config = dict(
    model='autoregressive pixel model',
    dataset='retinal OCT scans (Kermany 2017)',
    train_examples=49215,
    image_size=20,
    horizontal_flip=True,
    levels_per_channel=16,
    vocab_size=17,
    arch='transformer_decoder',
    width=256,
    layers=8,
    norm='layernorm',
    norm_position='pre',
    activation='swiglu',
    mlp_ratio=2.67,
    head_dim=16,
    fused_qkv=True,
    bias='all',
    qk_norm=False,
    parallel_block=False,
    inner_norm=False,
    drop_path=0.1,
    positions='sincos',
    tie_embeddings=False,
    init='torch_default',
    residual_init='zero_last',
    optimizer='soap',
    beta2=0.95,
    lr=0.0016,
    beta1=0.95,
    shampoo_beta=0.95,
    eps=1e-08,
    precondition_frequency=16,
    max_precond_dim=512,
    one_sided=True,
    adamw_lr_other_params=0.00092,
    grad_clip=1.0,
    steps=13900,
    batch_size=64,
    epochs=18.1,
    lr_schedule='wsd',
    decay_fraction=0.2,
    final_lr_fraction=0.1,
    warmup_steps=270,
    weight_decay=0.4,
    adamw_weight_decay_other_params=0,
)
Rows from block 4, named by matrix and row number. Rows with one number belong to one attention dimension. Each number is 500 + 25 x the weight over its row's rms, rounded and kept within 0 to 999. All counts start at 0. Numbers have three digits each.
# q: attention query, key and value (stacked) (model.blocks.4.attn.qkv.weight, 768x256, the q third), inputs 0-51
# k: attention query, key and value (stacked) (model.blocks.4.attn.qkv.weight, 768x256, the k third), inputs 0-51
q.42:485504513508510496511481506496504484526526512540490542497503477494440484499527492516444497462491500505471488497505495520551520442463478489508470470480540499
q.43:452492475498520498550529479515488480497458491495485496468527534478511511505469514499480511519467488468511454462485517508501513518516490525533519495482458491
q.44:514523487508464494472492481523502511534459500512501512509528521475524496494513487524541486501552466497534469488482478532506486520489497538467491517468492539
q.45:496501478519533467555481527522514479528504526490479481484577450493515517504492508503515523526499491432510509488499488515474540516492440508538489468523497507
q.46:499527492495500429526480457478527482527521544493466503477508534539493558458514498517576466497511541528520506486506522499472474511480500510503499548469489456
q.47:502512505521539523498510514539521504542476483481486495473508483487518496524482462527540494530539546457480465507519500521527546512491513530505507494544492512
q.48:508473492506505494473488484492517501489535521500524545466479491506523499471527476501523516483505508496473485556499498528547522473490471500532511520495490494
q.49:496514501499494494498480534495502473499516546458519470507496508464480436532484503507547436515516498525524473529483558475453509467432538475519528496489483507
q.50:515499529488513470522466485527465508512528482479524517483515452487511463501518467481524502523490503457499473507503474496466532511522447457497519505482525487
q.51:536505508501501550507486537489535566477504526442520502530505504520545528495490530520511469455502519562472511550498495478502471524433487481459453514492505480
q.52:471502494471517467539498532478492481475524503494522479500458482488512527555531507501492494495463490500510516526473496451434481524500552497495498464506460516
q.53:552485553453489463495484505461515502495516510544465502483517475503514531481537468535535473471548472504518482490511498515508460473496501498504503499480506468
q.54:498485516495494508502505549518528509523533547487464518479522477495548498506511501523504495473492491485450466528524488534511543481447480483537537531528525492
q.55:477476535534524477469488532498491515499488536514547459503531526548561509517475502542512503516545468528509534503472496474491489524498559523472499516469477498
q.56:485517522480430480492514522480488459511467490500444507460490525489512476516482508467496544494504494498467510517515467498494485502530518501466489508477468481
q.57:484504495528534486481515546521480582495478495496564525535500495484572474475511498519495542531503478484475460516521499509462488493483456486493505501504507562
q.58:493502447467492482537481472517468477488512492481494503462534564537513499517518485501478529477507510484484498455473491509480534502503532507489509438455515497
q.59:473516491510496481556508481510445504499501493512470513471493495488503517526499515486489521517501451498496477473509526491486493514532566505496498485524487472
q.60:510513481473494477477460508520546446491506493550474515508521547482544499485485488503506511489477519465480472503503493519473495524484521516516523472489488499
q.61:481501496513466482485495510531493503519487529490528503479540467527547482498540530489496480491530489520449510511518444469526489541487447529527511549468495464
q.62:495517539500505508530491523502523492494494504506502458545502500548522510464475495490496497492477536537520521526488479481451541492506433505479489470528502511
q.63:533478501494487458486486492490523485437495510476528533476520485483514526508486446477497480478466455505481505528473502483502478518480496488500514521494515513
q.64:450527496468457490467508482493534498520480507512471495466475504524493507495515506478515487489500501482509461517459493512549499529461497519551508574541512468
q.65:535509475513526525506482502522504489517541477495496546493507491487481471499511439482498470490495499502513486482554487478461546497491487494514507460484567544
q.66:458540503486498506488489481476518501507477541560517492490518519530525476478520494507456478474473527539499516526483536491479529497524478504497515527515514508
q.67:488513504523529512541515491460494477492507497476499510459498476482477550490514526476511532487512539553516525482537530519458509504530505494490536458484481493
q.68:469504477492489557504457435512469497510459471506512498483464478490476524541488475470510518514495471529495519473485442513508510504516505519465506481477478462
q.69:531500504536500554496492473487483546507483500498501508524491509480523508536488484472554517541529519493484509422483478537493532522491511553488448473501472558
q.70:494504450479493539542532536502525480508521507530513485491475469477515467508467483502499500458490475521494522508510515527531508481497486477498484504539513507
q.71:466489511525471497473500478475507511502451493554524510506500536532464527494521522472477510494460470526483516472517510476496480496491450506549517504504498452
q.72:499501457480471483498472506476503483448493510503474527473479531476493484528555471520504486488504508489512540507523491489498505513490526508500530508456462461
q.73:545484468481521536487495502511485509488476484482487521470492520466503488526498468480502480482449487506522550459506501489514516507508478498485496473499504524
q.74:515502481489510512494483489490467522491517505484523515515511468461505537458503487522518500465492504487505489503493475458509500523489415484501513527508524497
q.75:505508499484484522518515543528497498517493486494499543497508514541481539516510485490521530528506563490550530441545506484494506495498486500498477467445469514
q.76:520483539482520465463451495505491476512498490522458513520488507464477523491504519438520537505538514480525488499503529504521497499472498499500468514509487511
q.77:479498513530512520473531513524475479496507488445491493505508469482501496513476480477483463505514512498510455507491515537522485482480540455474465506508502533
q.78:480481485480509491504472491509503491502484500542480513504494508531544526497525463489472533538545462503474490524497491472465470464499520527443511508515501492
q.79:500487507480508498490483465510510501488492482509469492485508485448448495444501469540496462528516477517502523492471502525547513503509510471485516515536490485
q.80:480479495537522498489520550507497546503482506467590480517482453468489503494465470481497508472476485482498494518509486494506501514474482489521520465522508535
q.81:494505501470493489481552469489478505498515461524538476521473521536479539518510534519513512479457476519511506503492514458520502485543500488525497505511468485
q.82:431502474492497519554522502527502463517495465484557430483531477538479496512514513537533506521502470511478487502509488528529497532529456502496538514487474485
q.83:500489503510520482451516520542471551538466519540467509488516513467524475492525500491523475531492484537483474551507500484470483473485498494496464555497509498
q.84:480484475482479469476449515493503502467501545494561506482500490507504492489496440509440521475461477501520487509451521525481487475500505488489523519455488497
q.85:510509495506502506512487486563532504485541528458560485521482491490544492540503544491501478517479490525504502522486508499511472519484450532481449508471502505
q.86:479488460531479534467489458519498485540519519526524508495481492515515469533452515538480473522482491495498490493484523496513499473485477511555509555501484504
q.87:508512490501498517532482460506467494493466502546501529492486488450555443520492526483476553492486432498471505489463495469485491513514543474462510498521464528
q.88:517484511513458487471519524497482499519498479548476465508500454485476490508495473505495532509492469497502515502489508493502477532534481473519488505532498490
q.89:525505480453475470522503512521489503475491470473505535479445449558492486459499487465451469481552483493488498507488526458484492507509497485487517505475502485
q.90:491506477470454530494502510502479484543476472491449492511484497521452521507439480515497500529540497486510500437477475548531503473480507521513483498512497470
q.91:443485476535494475465469533481497536499498535520466518492540530505494503518510520464530488484499541473536495486503477536518505568448468540532490533475463488
q.92:511500477540492526482451485490480512496482485499546506491507493441472515486503494515467453514509507493541476523497499466483520517502553486516471456480512523
q.93:503485522452512495500478506529481500525461473478531513499516551487524467503536470518515519549550490449486501512504513482518504497474500504488526499447509567
k.42:505528500519510496452544497493513504528481464521477495528502488545503486447485495535485490528511528477464492493483516504495473512488466486485530505484499528
k.43:482506533511527509489485454478548487482449524515472514485507498494554438523507493514487505547510528507485538511498485492541495491468495489504490453508487499
k.44:492495502493519528439515519491555541481521586493497496504485456502551507509496472496515498488459453489476528481482460474475492478496468511555470470502501491
k.45:509500520485468482529513452476541507515493509519469507493494520528503489485515518523525477509496523515537515498501501530528516495501468567532518488480503466
k.46:508505517544522480491479507489522480541459473470466533506518525462480531508484531528498498518536508491529519472497499504511518478466446478509463508446503492
k.47:548535509461492464521479511514504483495507523480459518502514512507498484520513469488459455460492453526477515508528427501480509474477498486482503493500464497
k.48:524518527514555509500524504531515527528551522502538488471513477490505481529491472519446477509510512452531504510494507509495457523474466507518496503482518485
k.49:501511496488493499470521474521506479539517519520508437483479476468474489508518505492534461544493528488530499469446508516465481481537477502478494489444479547
k.50:494496495495495545488540527509506524497497514535484486511504492502526507525468475488462508516463521467516488455537495524498525521491502522474458471519505500
k.51:501493495515531504464476498466504504511510469470504486505474494470499510501482452538552469523530447530515479540506539486506510517502542491506483485538516555
k.52:542487482490475488467508466511486476519462573531539460502498502530491511485512500504492452510506491472506486504502500469533476502536486474500504523463475498
k.53:507513479468517504518505527514481450498483489473549467471443457454524499480412503529486496494496523506505503513488500523515529529508527476498543453493503560
k.54:512479439491508516464565546533495537508499512489509502499496480491496504484506479517497497488488494519482513560510496454503504471520527529507526497549512534
k.55:484505505526491475497505493512490564538504524479533462502453514497464504478490523528490488509549503501490487528493505512513483518541476493558466531448471556
k.56:534487544495496514525467473489518506495498495469476540504518502500498464479489490528521499507572515476499514507515522529496514486499487496468552493535523469
k.57:453450495485490501469497501479497485516496509544518463499451488468461477510489453507526545458528477507483515520476506495479457488536481479520472494489488548
k.58:504482491496538536510534504548498493563450468525490535487547514500478484530506509469495478524524513526516499438494467504495522486472531490561460487453467507
k.59:530501507493558481509497528471478488519495499494506508509493514487491505523498523516482562492502527469495505496502456497486507460480455473477502517498467442
k.60:537513533484493465488500538480443497511478519460486484496516527492496458484503455506517519510519509540493534480498522484443486508517523490470500499481520525
k.61:470499475502475486487490503478509540481477487460525478467444534542484479531499490477537534508529468494512513460504496485497526550497488485499495484509498542
k.62:570473507521504491504490474525465486465506468526485515516500481513500541477520536475497522506512505500531419520492455500557471530511535524496470520501451559
k.63:472488478457449479479539536489535555511535543474549491495516452500536508487506503499518463498513505507481485505539519452493487507459481473478482500502521530
k.64:506505482549518516510485554496527485515478531510534453474477476527524498486475544541500502500505525490512509477438501522557518524492505515549489499521507515
k.65:516504463485563497534473509522499477498514447499509517487454502499486472499475465511479515485509491544512530468526476488451526486494505535482528487489521539
k.66:492441498475537472520518495489514475481453485516490485542462483524534474504470511493451525458489498523467517521479524509491481462508463476487522540487504436
k.67:465499495498504535479496504502517518519521487514481484514464452493456494495521511479493500511503546504501493528508512474463506481492508478478443505543485487
k.68:483517500503494498483480467517487499504494491518480498492487528530529505526500531505486552494483480499499485508459469516514480532505471508482505509525447444
k.69:517498534560480482539497497500441538485465468463474463510519554464509510510484491491493518501513528503493496484502488545477485493506513514458492469458450532
k.70:492486492523520512460456466552466515520511482458487513487476571500515462465501498517519520477503484474472484496543476566526515482475501458505528498507510515
k.71:524504480550540500530530506531516506550518546504496495530498525531502489468488552521501486496500506535511506536486514508469500501482480505508506531490513445
k.72:491488471524462507519482521490497488453465485487520473480480540503511530508492555521494526505473462524503512511508481488484506502518498519486554493463459464
k.73:514520444522499543543477497510489496494443456499508543512533553490471505538530525447462519491484533538500507463526486519508516482515478508440530447496506537
k.74:537480532500505477489520486496499545489534491502486545529512479494533504503499463482495532488516490475526509481505425522524516487462513500445477478497480515
k.75:503484486531500499512477485504491491506493495501499495469498534514484513499473505502524523491508495495558512503528540464492466533534518554557498522494462513
k.76:500509551516516502548543495480512545507503523439518438519488517508529519499482536526487550476512507485486531515505488504492521477531516448467516469483530484
k.77:468503500509485474493507519492507500484534495480483485482514493496521518550531494502530535501487472484525503528506515547451502499497493501479515432537485482
k.78:505514514525539505515488476498495517457484507478521467503498496546518504478499513496458526518496467515513511534524467456491484501540461558468545486529502497
k.79:490478464494473480517486533449521502501482548476535514513475487458490526496504500518523480484466517484479521478489540500527521506502500476455521498472534497
k.80:517508534510482500448493500520489511514521509513572444521513497456484529478540481488535437502499498512526514510491498507501478500528477464459495534494480558
k.81:484511516507527479486526541527522518506481496492535492521479491531500459479528479518496481507487503485517455552507518485508461480487499507534521525535525535
k.82:460495522531522517513496494513499531462474510462540464455495543500527494547511505534491517475479463522500530533475503510490496512497473543504518476510472502
k.83:475497515518514483465479500492501494521512498544460500509516512492518484502485471471545519491475493515533487525470523483492490464537541537506494522566477466
k.84:489474466480529547471474531504508537444492485502570486471495489469495500501480477497482557484464489544509527518487497518463544483523480540539488497483469497
k.85:524535497534453521497524489523486499500454490485558471471502481536467496515464529530510472545503551496486491536512494495551477496509458509484547476522539543
k.86:460491499507547501507540429490533521487550516526546518524497504557533503472470515482516546466482518485523521510490537492517486515488514499507505527507497517
k.87:449489490495489538496515546477438484481479498503497451504511465520507468506472483482479468510458504490465518468480499468442477485531515486473519486481462517
k.88:503516489522507423470474519505526544518525576513473493489510525481472466496513500475496453489480497500476473495483461478495510510527512469582491517519526434
k.89:571471512489538497539485493474545482484474507473512482480507468493471462496505518471508505488500497495471524495502462509480505524517576487464470449473507505
k.90:467481502481513460465483513523504497485511490548440568482516510506472500496503477532501501523542493519510472480477490538517523523473526540526497492497492461
k.91:474501551547508520485473446477519486519442499543467517530519518492484544462489476494477503466497492527518552504479485493503473449499496503506498501472534515
k.92:483498527476539457529480485487468458488520490466539505484508540444510497541486487467482499536477457485464479507514543485480514502487456481471525468478470544
k.93:531510461522480522471450544481535490493471501543545475475495508480531484508468489514500448509510514538502521493496536477506526484502557516481502487561523531