Weights of a small autoregressive pixel model.
Data: trained on retinal OCT scans (Kermany 2017), 49215 training examples, 18.1 epochs.
Rows from block 3 of a small autoregressive pixel model, named by matrix and row number. Rows with one number belong to one neuron. Each number is 500 + 50 x the weight over its row's rms, rounded and kept within 0 to 999. All counts start at 0. Numbers have three digits each.
After each neuron's rows are labels from the 100 images, of 14976, where the neuron reaches its largest size: "responds to" is what is common among them. Only what is clearly more common there than usual is listed. The data: retinal OCT scans (Kermany 2017).
# gate: MLP gate (model.blocks.3.mlp.gate.weight, 672x256), inputs 74-110
# fc1: MLP up (model.blocks.3.mlp.fc1.weight, 672x256), inputs 74-110
# fc2: MLP down (model.blocks.3.mlp.fc2.weight, 256x672, transposed), outputs 74-110

gate.177:557538521408371510540476459504520535455428536465425491489422537540431451525491493421343480563566539454511473474
fc1.177:578624515495402525586570474471461447511521588459510535461394557551546502532544461542479523585448510474505529503
fc2.177:482512511551450521477574424454423419563509501509469513527556445618533488484565451522552507458464515480482536514
responds to: finding: choroidal neovascularization

gate.253:544538435584534489444528425463449564418509490473631491480535529466553526514468462476506451529478452515456538496
fc1.253:429454443411490554521511551522534509461487534577450527538560467399513530572548532512479537503451583499435463569
fc2.253:558523466522336602505570462553455525448537545491560541563424524501576522522456557503498471503524541496401477544
responds to: finding: normal

gate.162:516459523509484542586514384403475500432484474466462546474503452466529540497556539471497531456311482548507490479
fc1.162:528512572415564529575461546407492526556519479616466545511544415503364435507499496462553456525529569514503526503
fc2.162:473473537452480567472487505484506480500441538564488507523499519436548475507520513575516463468504548398497527480
responds to: finding: choroidal neovascularization; finding: diabetic macular edema

gate.240:530489481432563545537432524405544463474379535561473587492382421535497469587579521465469502463512525554542637506
fc1.240:602472535482561642520517515430512520419543523501450546494576466504488410524489495495550541525520414524512427501
fc2.240:554435547456502549408483525541451498494474526564493439423491497457479495532511534498488468484490551543507498410
responds to: finding: choroidal neovascularization

gate.495:504467507540531535563541518546582426566510601526474510479534520528410475479476441510511483621541538479459500472
fc1.495:538508542576405514522418518464503393437598457511429390535538528488528452415534503535545416419418469419479557342
fc2.495:516435447551536454535474502494413412507560557490525467476551411518477438476460554479562536568547532439461489456
responds to: finding: diabetic macular edema

gate.67:439531549495523446509491444481529597502535439510441475496437381454522504474594443502501467505477471520403544571
fc1.67:476467564595393502526518552507583505579436535540533439466456520478414537494461547462487496555448533451465551505
fc2.67:488565469497519402577446440465453413517542407497542543478496460452513507560473561513526525467569505421545518476
responds to: finding: choroidal neovascularization; finding: diabetic macular edema

gate.518:468489520457511518500529474380534533468568514519503503347471465440591380430648479444566441556506541543493491557
fc1.518:574486514484483489523536442506483539483501490468467450372444481492575506487595426530466532429486550526586461582
fc2.518:671452587556485568451523525492512632508484547570481540596509532505508521460489499502558469479525555448568467527
responds to: finding: diabetic macular edema

gate.521:557507503481604445508493458429411533403502606570533512524492545522515497516563560436584455502415579416380529360
fc1.521:530513405512543505600515521481489434497486517484484559597427574406506373471516486500427454577489533530536469581
fc2.521:487461488513545428523459525531454613507461468497421515512507486547451476510532518473543545492482366408461421537
responds to: finding: diabetic macular edema

gate.40:485500412535506538421486484510597526509418411466649526520566529515472594536565506456546540552561440481509453413
fc1.40:502519499619571450507501439515461452510521501501426432553553413420475506525548572541487541499465476551511606537
fc2.40:474531537586497482545493494558436433532455440469565499554539453477434484501473555453501507464502540485500567471
responds to: finding: choroidal neovascularization

gate.612:459483447532471481524497412436499423548492549439464532509492495582504477479456567429441574432406507473486442459
fc1.612:505430482505563494554602488548514473477535533492537555453425555514518513451555496360541467533523480455404482491
fc2.612:400485546519501445472469521473510495462478439487491618434457574514536474472551517487489514564481487499498451607
responds to: finding: choroidal neovascularization

gate.475:506446505552494532522407527544424615519437487537529403556549495585536403585464535453498560505510491496422513407
fc1.475:485515564425539450466579462511437478390572588479539416460450545535609506494533451454536565558476570419577519564
fc2.475:416500458538520488499477448488630511570529432425544442553508461543496503527444539485421586475455525425565507622
responds to: finding: diabetic macular edema

gate.419:531584545490511506469457491548577480567469340505540451466486567485530456527379435440554475413487441495564548394
fc1.419:445466522586523442564582544479500518517494521479573469500423515533491405557495436439523510524440409474463566590
fc2.419:428519507475484648537452461443569498490517460495520502573560492640580481547509531521483490430545577528518469503
responds to: finding: diabetic macular edema

gate.95:579498546476514562544478481580459535490477562499699454460491552514509514468535409528453448499510566372447461516
fc1.95:517414495506478447522441434465496489465463495545559525484583570556463548522695501534461551460389506363568533476
fc2.95:409540495469581437433536550488436486514442484481531407485447556578508480417570492495519589437439502482484491471
responds to: finding: choroidal neovascularization

gate.84:472578472568493461488560402438423453493583477495508545453511546539526481475433503451451434479571498414559479557
fc1.84:444462479373428465391487598512522381478575524582591527552426509458524466461526486489462437488494422459464532560
fc2.84:568546488505493535477460611525557506424552500502531529394551463503535634517483495585559489494575491561665479486
responds to: finding: normal

gate.254:448437545470493389491516528571448495505574414532422470510602533582533536512463615609468395536547518515414394566
fc1.254:502485571498559586472505462606578456465521444529487434450487534551524441534547520541516431546507501487508565430
fc2.254:506473470456568525458569469535500502451559448515496498463434538510435503485466569572472492500514489470457424571
responds to: finding: normal

gate.313:531418511492525512469503427455521461450475593524428411448453483513518528516478371527495515465491368557561513463
fc1.313:458481469488486443423465519454470536557548628536487568368582506505530562450444322545508531384400479492503429526
fc2.313:528468454530491419501459470493494472494513455578453495523501534563525445528419535462470464527459530377494465533
responds to: finding: diabetic macular edema

gate.646:592484487422436536476444475510461479519531438490554464507547561451588579522525507616610467483582529640410503537
fc1.646:412477500628532523483502465414442482514547406580508516505430438538513483502530509457544535476524507600432559564
fc2.646:448470468538591530543459498518480380427417537485477425531567439566541447461578582479473445589434504391557565483
responds to: finding: choroidal neovascularization

gate.156:420457538491530487527518533493545591653430492524452402498429548436582435529486545519472553566443430449534478535
fc1.156:395542559498521474509482543451516389398488507364397502418492500570474538488557565552527476587522520491560457455
fc2.156:414530476520538505495527593528495375544510522578385482491562482426617553452572591463474486465440469499558516422
responds to: finding: diabetic macular edema

gate.371:484449521558428475541536492518488401512508532479454447506507577477599579548470477490507396543480519543545489437
fc1.371:622548592556480404483551402465577500519402521528501620389517533552450477491404438493440413478452502509569475541
fc2.371:568575501470447462434502522417546465498486496453461562530527476458519404526550407545518437476446458591484557437
responds to: finding: choroidal neovascularization

gate.618:515520487463581390460502440491441482516410528537445494525452546540549525521489490517430453504462464524488403451
fc1.618:551537489521535560446542462547461433557497408523514470561537449488379505530417487459580428539489495515506539482
fc2.618:510516539523565485555510533517509482431478418497421526544457543471489474480419373498551438397528503460541487589
responds to: finding: diabetic macular edema

gate.21:461528473401485505527573490434604443529477515460432483470476452478376371390504405439489482592555529598477535444
fc1.21:528541488481471557478457419474473590558482508491566485550460545435529480504451527481536481556515452470504474451
fc2.21:511465495514483526513550472502402401528434463520564542528538478487549496493486426440403522473547505457537477478
responds to: finding: diabetic macular edema

gate.343:469537472634520554480494443489555519483488511557512635514540563538497507441493487483538485415492539620498526476
fc1.343:587465453436466481467502367420528564499467535419558461489509584491520479517492555597567545533446517533494524462
fc2.343:523446466501452548472493473451469531530538577508544536511527423558588449487381515418514664536454427580537533517
responds to: finding: choroidal neovascularization

gate.106:487462559471496451483487457600517459472619597428560446502477484456558521515537468531570493489492429570489461451
fc1.106:459535488527483485512473405529411556509484476506521583539461479505580481420446598506481517409546501559392542481
fc2.106:465591474498433458447599393472503484548423479546466464548492559564456535547464472452564583505517497401463465501
responds to: finding: diabetic macular edema

gate.174:534572513503446568544487446520550431520492583466547514502468530489540505527538567406450427504496473463462554476
fc1.174:422508512421461504468512340456548491493516577597433463455497569472434514569433561553522516423461521456526539523
fc2.174:477410500500556499532532495611581563441488465420449609455465408435528469556487579465557564494455540517422531477
responds to: finding: diabetic macular edema

gate.143:502471597567422542511507455513525372551531541433389484521512521433537467482506394505451495347637453433460528576
fc1.143:539492426561489437535584532561456442501596491572414450422500483469442507481457561449541479473538604523448468499
fc2.143:362570495409502588583500451531515475394545540486417550500605454482499532524427618537529492530412501469469493484
responds to: finding: diabetic macular edema

gate.108:461501453523500535466509486512584496567573470512514491464481449522534438499458475444469519485544526491489461571
fc1.108:491528468528531405560466498478421562524489561453501464588454567481503465546478507573528451502591484455499588565
fc2.108:533494547509525430513496509442382459539453441531480434579577579513496461572541541438505475522569391426527545478
responds to: finding: diabetic macular edema

gate.224:441504560459470435521520518521560477477456485535520562547480640516529460510624408480577524484523576516521418486
fc1.224:546521524465441416504458575486509438430483501559468418519376511498595504460526368516474546502566490512469418516
fc2.224:477482495495473539553537581376460454467445515532488362540450415548454602520537586486398469428577505474598495502
responds to: finding: choroidal neovascularization

gate.379:544455522581427571579511495514453562555533547512442524634505505479449441473552520484453429579459492427430528478
fc1.379:476470437462459473571507500517478513535483586461481529531472486438490418439500567461560556510521499504506437482
fc2.379:430430588491495448476456520494593471421473517540475548562491457490520477404459499534432576604487464416403416520
responds to: finding: diabetic macular edema

gate.659:459441463545452472541458610494584497506507539600441501501567453456509454536550538488479511451500449525449470514
fc1.659:512479527547496484413478638513555463545533525460539469361454502433474507427466508471434559507408533459585524553
fc2.659:464562489426454459474469437484506508537452523474400437492521547506530487523528454459483425394480522503586531555
responds to: finding: choroidal neovascularization

gate.125:499443584505497546576563566471561528541492527432558502549422532610443502488546398443499429518534455454570499413
fc1.125:512562473556547480377430586565496486495432421469467509494430436466423496446529510557582522444474513589481511540
fc2.125:549513466478546488594375472505538511392539490462460501488490579548483495456543468459447466507401544434499533466
responds to: finding: diabetic macular edema

gate.592:553571593614591496461555497505496494501518519506531506522516447448577526541371439511486399617523466550503538626
fc1.592:524521455477520503530437473526498419541473512444477443490519456524546475515476482483596495565555441612417463495
fc2.592:546470489587536460595509462619595471446513509579543551484412536428517531465434390568492442478511474515496539530
responds to: finding: diabetic macular edema

gate.540:534566564414439488486467422599566421518464452571616465513457388539482598485489407553495548489579557412468538475
fc1.540:488512450513490485533549387477507527539507461542550529491320583454487498500520526467441481494455600493473489464
fc2.540:404518447424524514468386522494503568477553493501537518609514566446505532519580562521405532487550531520501535459
responds to: finding: diabetic macular edema

gate.301:435487519472574462532503576520491496490494467487420439458490474548542483575482515498451533485548526481449494407
fc1.301:516455467530449486494448518513527440525464522464658461514464521513501475562440533526495442557519591471395434548
fc2.301:487470401487451514495475541469452533473543434410570514555449500547505483475493426475525480587497557506445511471
responds to: finding: diabetic macular edema

gate.557:539456492485492488535411502427476448415522461495483455421558507458479519519575464543518497481387509551539561460
fc1.557:435436502524502499558499539520579424486429477492532605498610530593498555556509453470493565511471552547491425520
fc2.557:504461508545453540525499558549488383547486509432445568514471540424460537577479590455539567431515416455460494429
responds to: finding: normal

gate.94:476534411510609479529451396492444541490454489497553500568489476484517506474574479487522540499561449508528529408
fc1.94:515435486449412451501469554482518449479563441533406477514474562565497495612550485458577436527500500545429540404
fc2.94:482468499510444611521541505453466586467580578471451532519591523457470408462504541473448544540476534574513402394
responds to: finding: diabetic macular edema

gate.290:550452555444517511544533529553496511497425491584480432535503565546618531439478596503437613530503530411425517410
fc1.290:493525573366498468507576452477561567398517487472537440451453490533531504446545537485439498529438438541520549523
fc2.290:537487443545572510467609482462481434554402460453512432538603512478471361512591480465570550475417553515524469518
responds to: finding: normal

gate.469:467507525482475530526441477603585441479517526549589461477502469434411509454500488529504545422525486522504548477
fc1.469:527411451594514584548526462529540537610459512441473594458566559599456515524525556464533538538449442493491457401
fc2.469:439555428489409526467544459472435612466463443513439502470558570594446456476533472521443448435516410499577507517
responds to: finding: diabetic macular edema

gate.560:455522420509502499551615468475472543501481544475553412461435537550394568518404541579517413530556403464505541512
fc1.560:472488589553542528516509555469442497504498493490423552480572433509499470517487454483484512458547562519484375581
fc2.560:511442414488561453445506474460529517528457452493501509380582395542533647469459482547478451502463552474493553490
responds to: finding: normal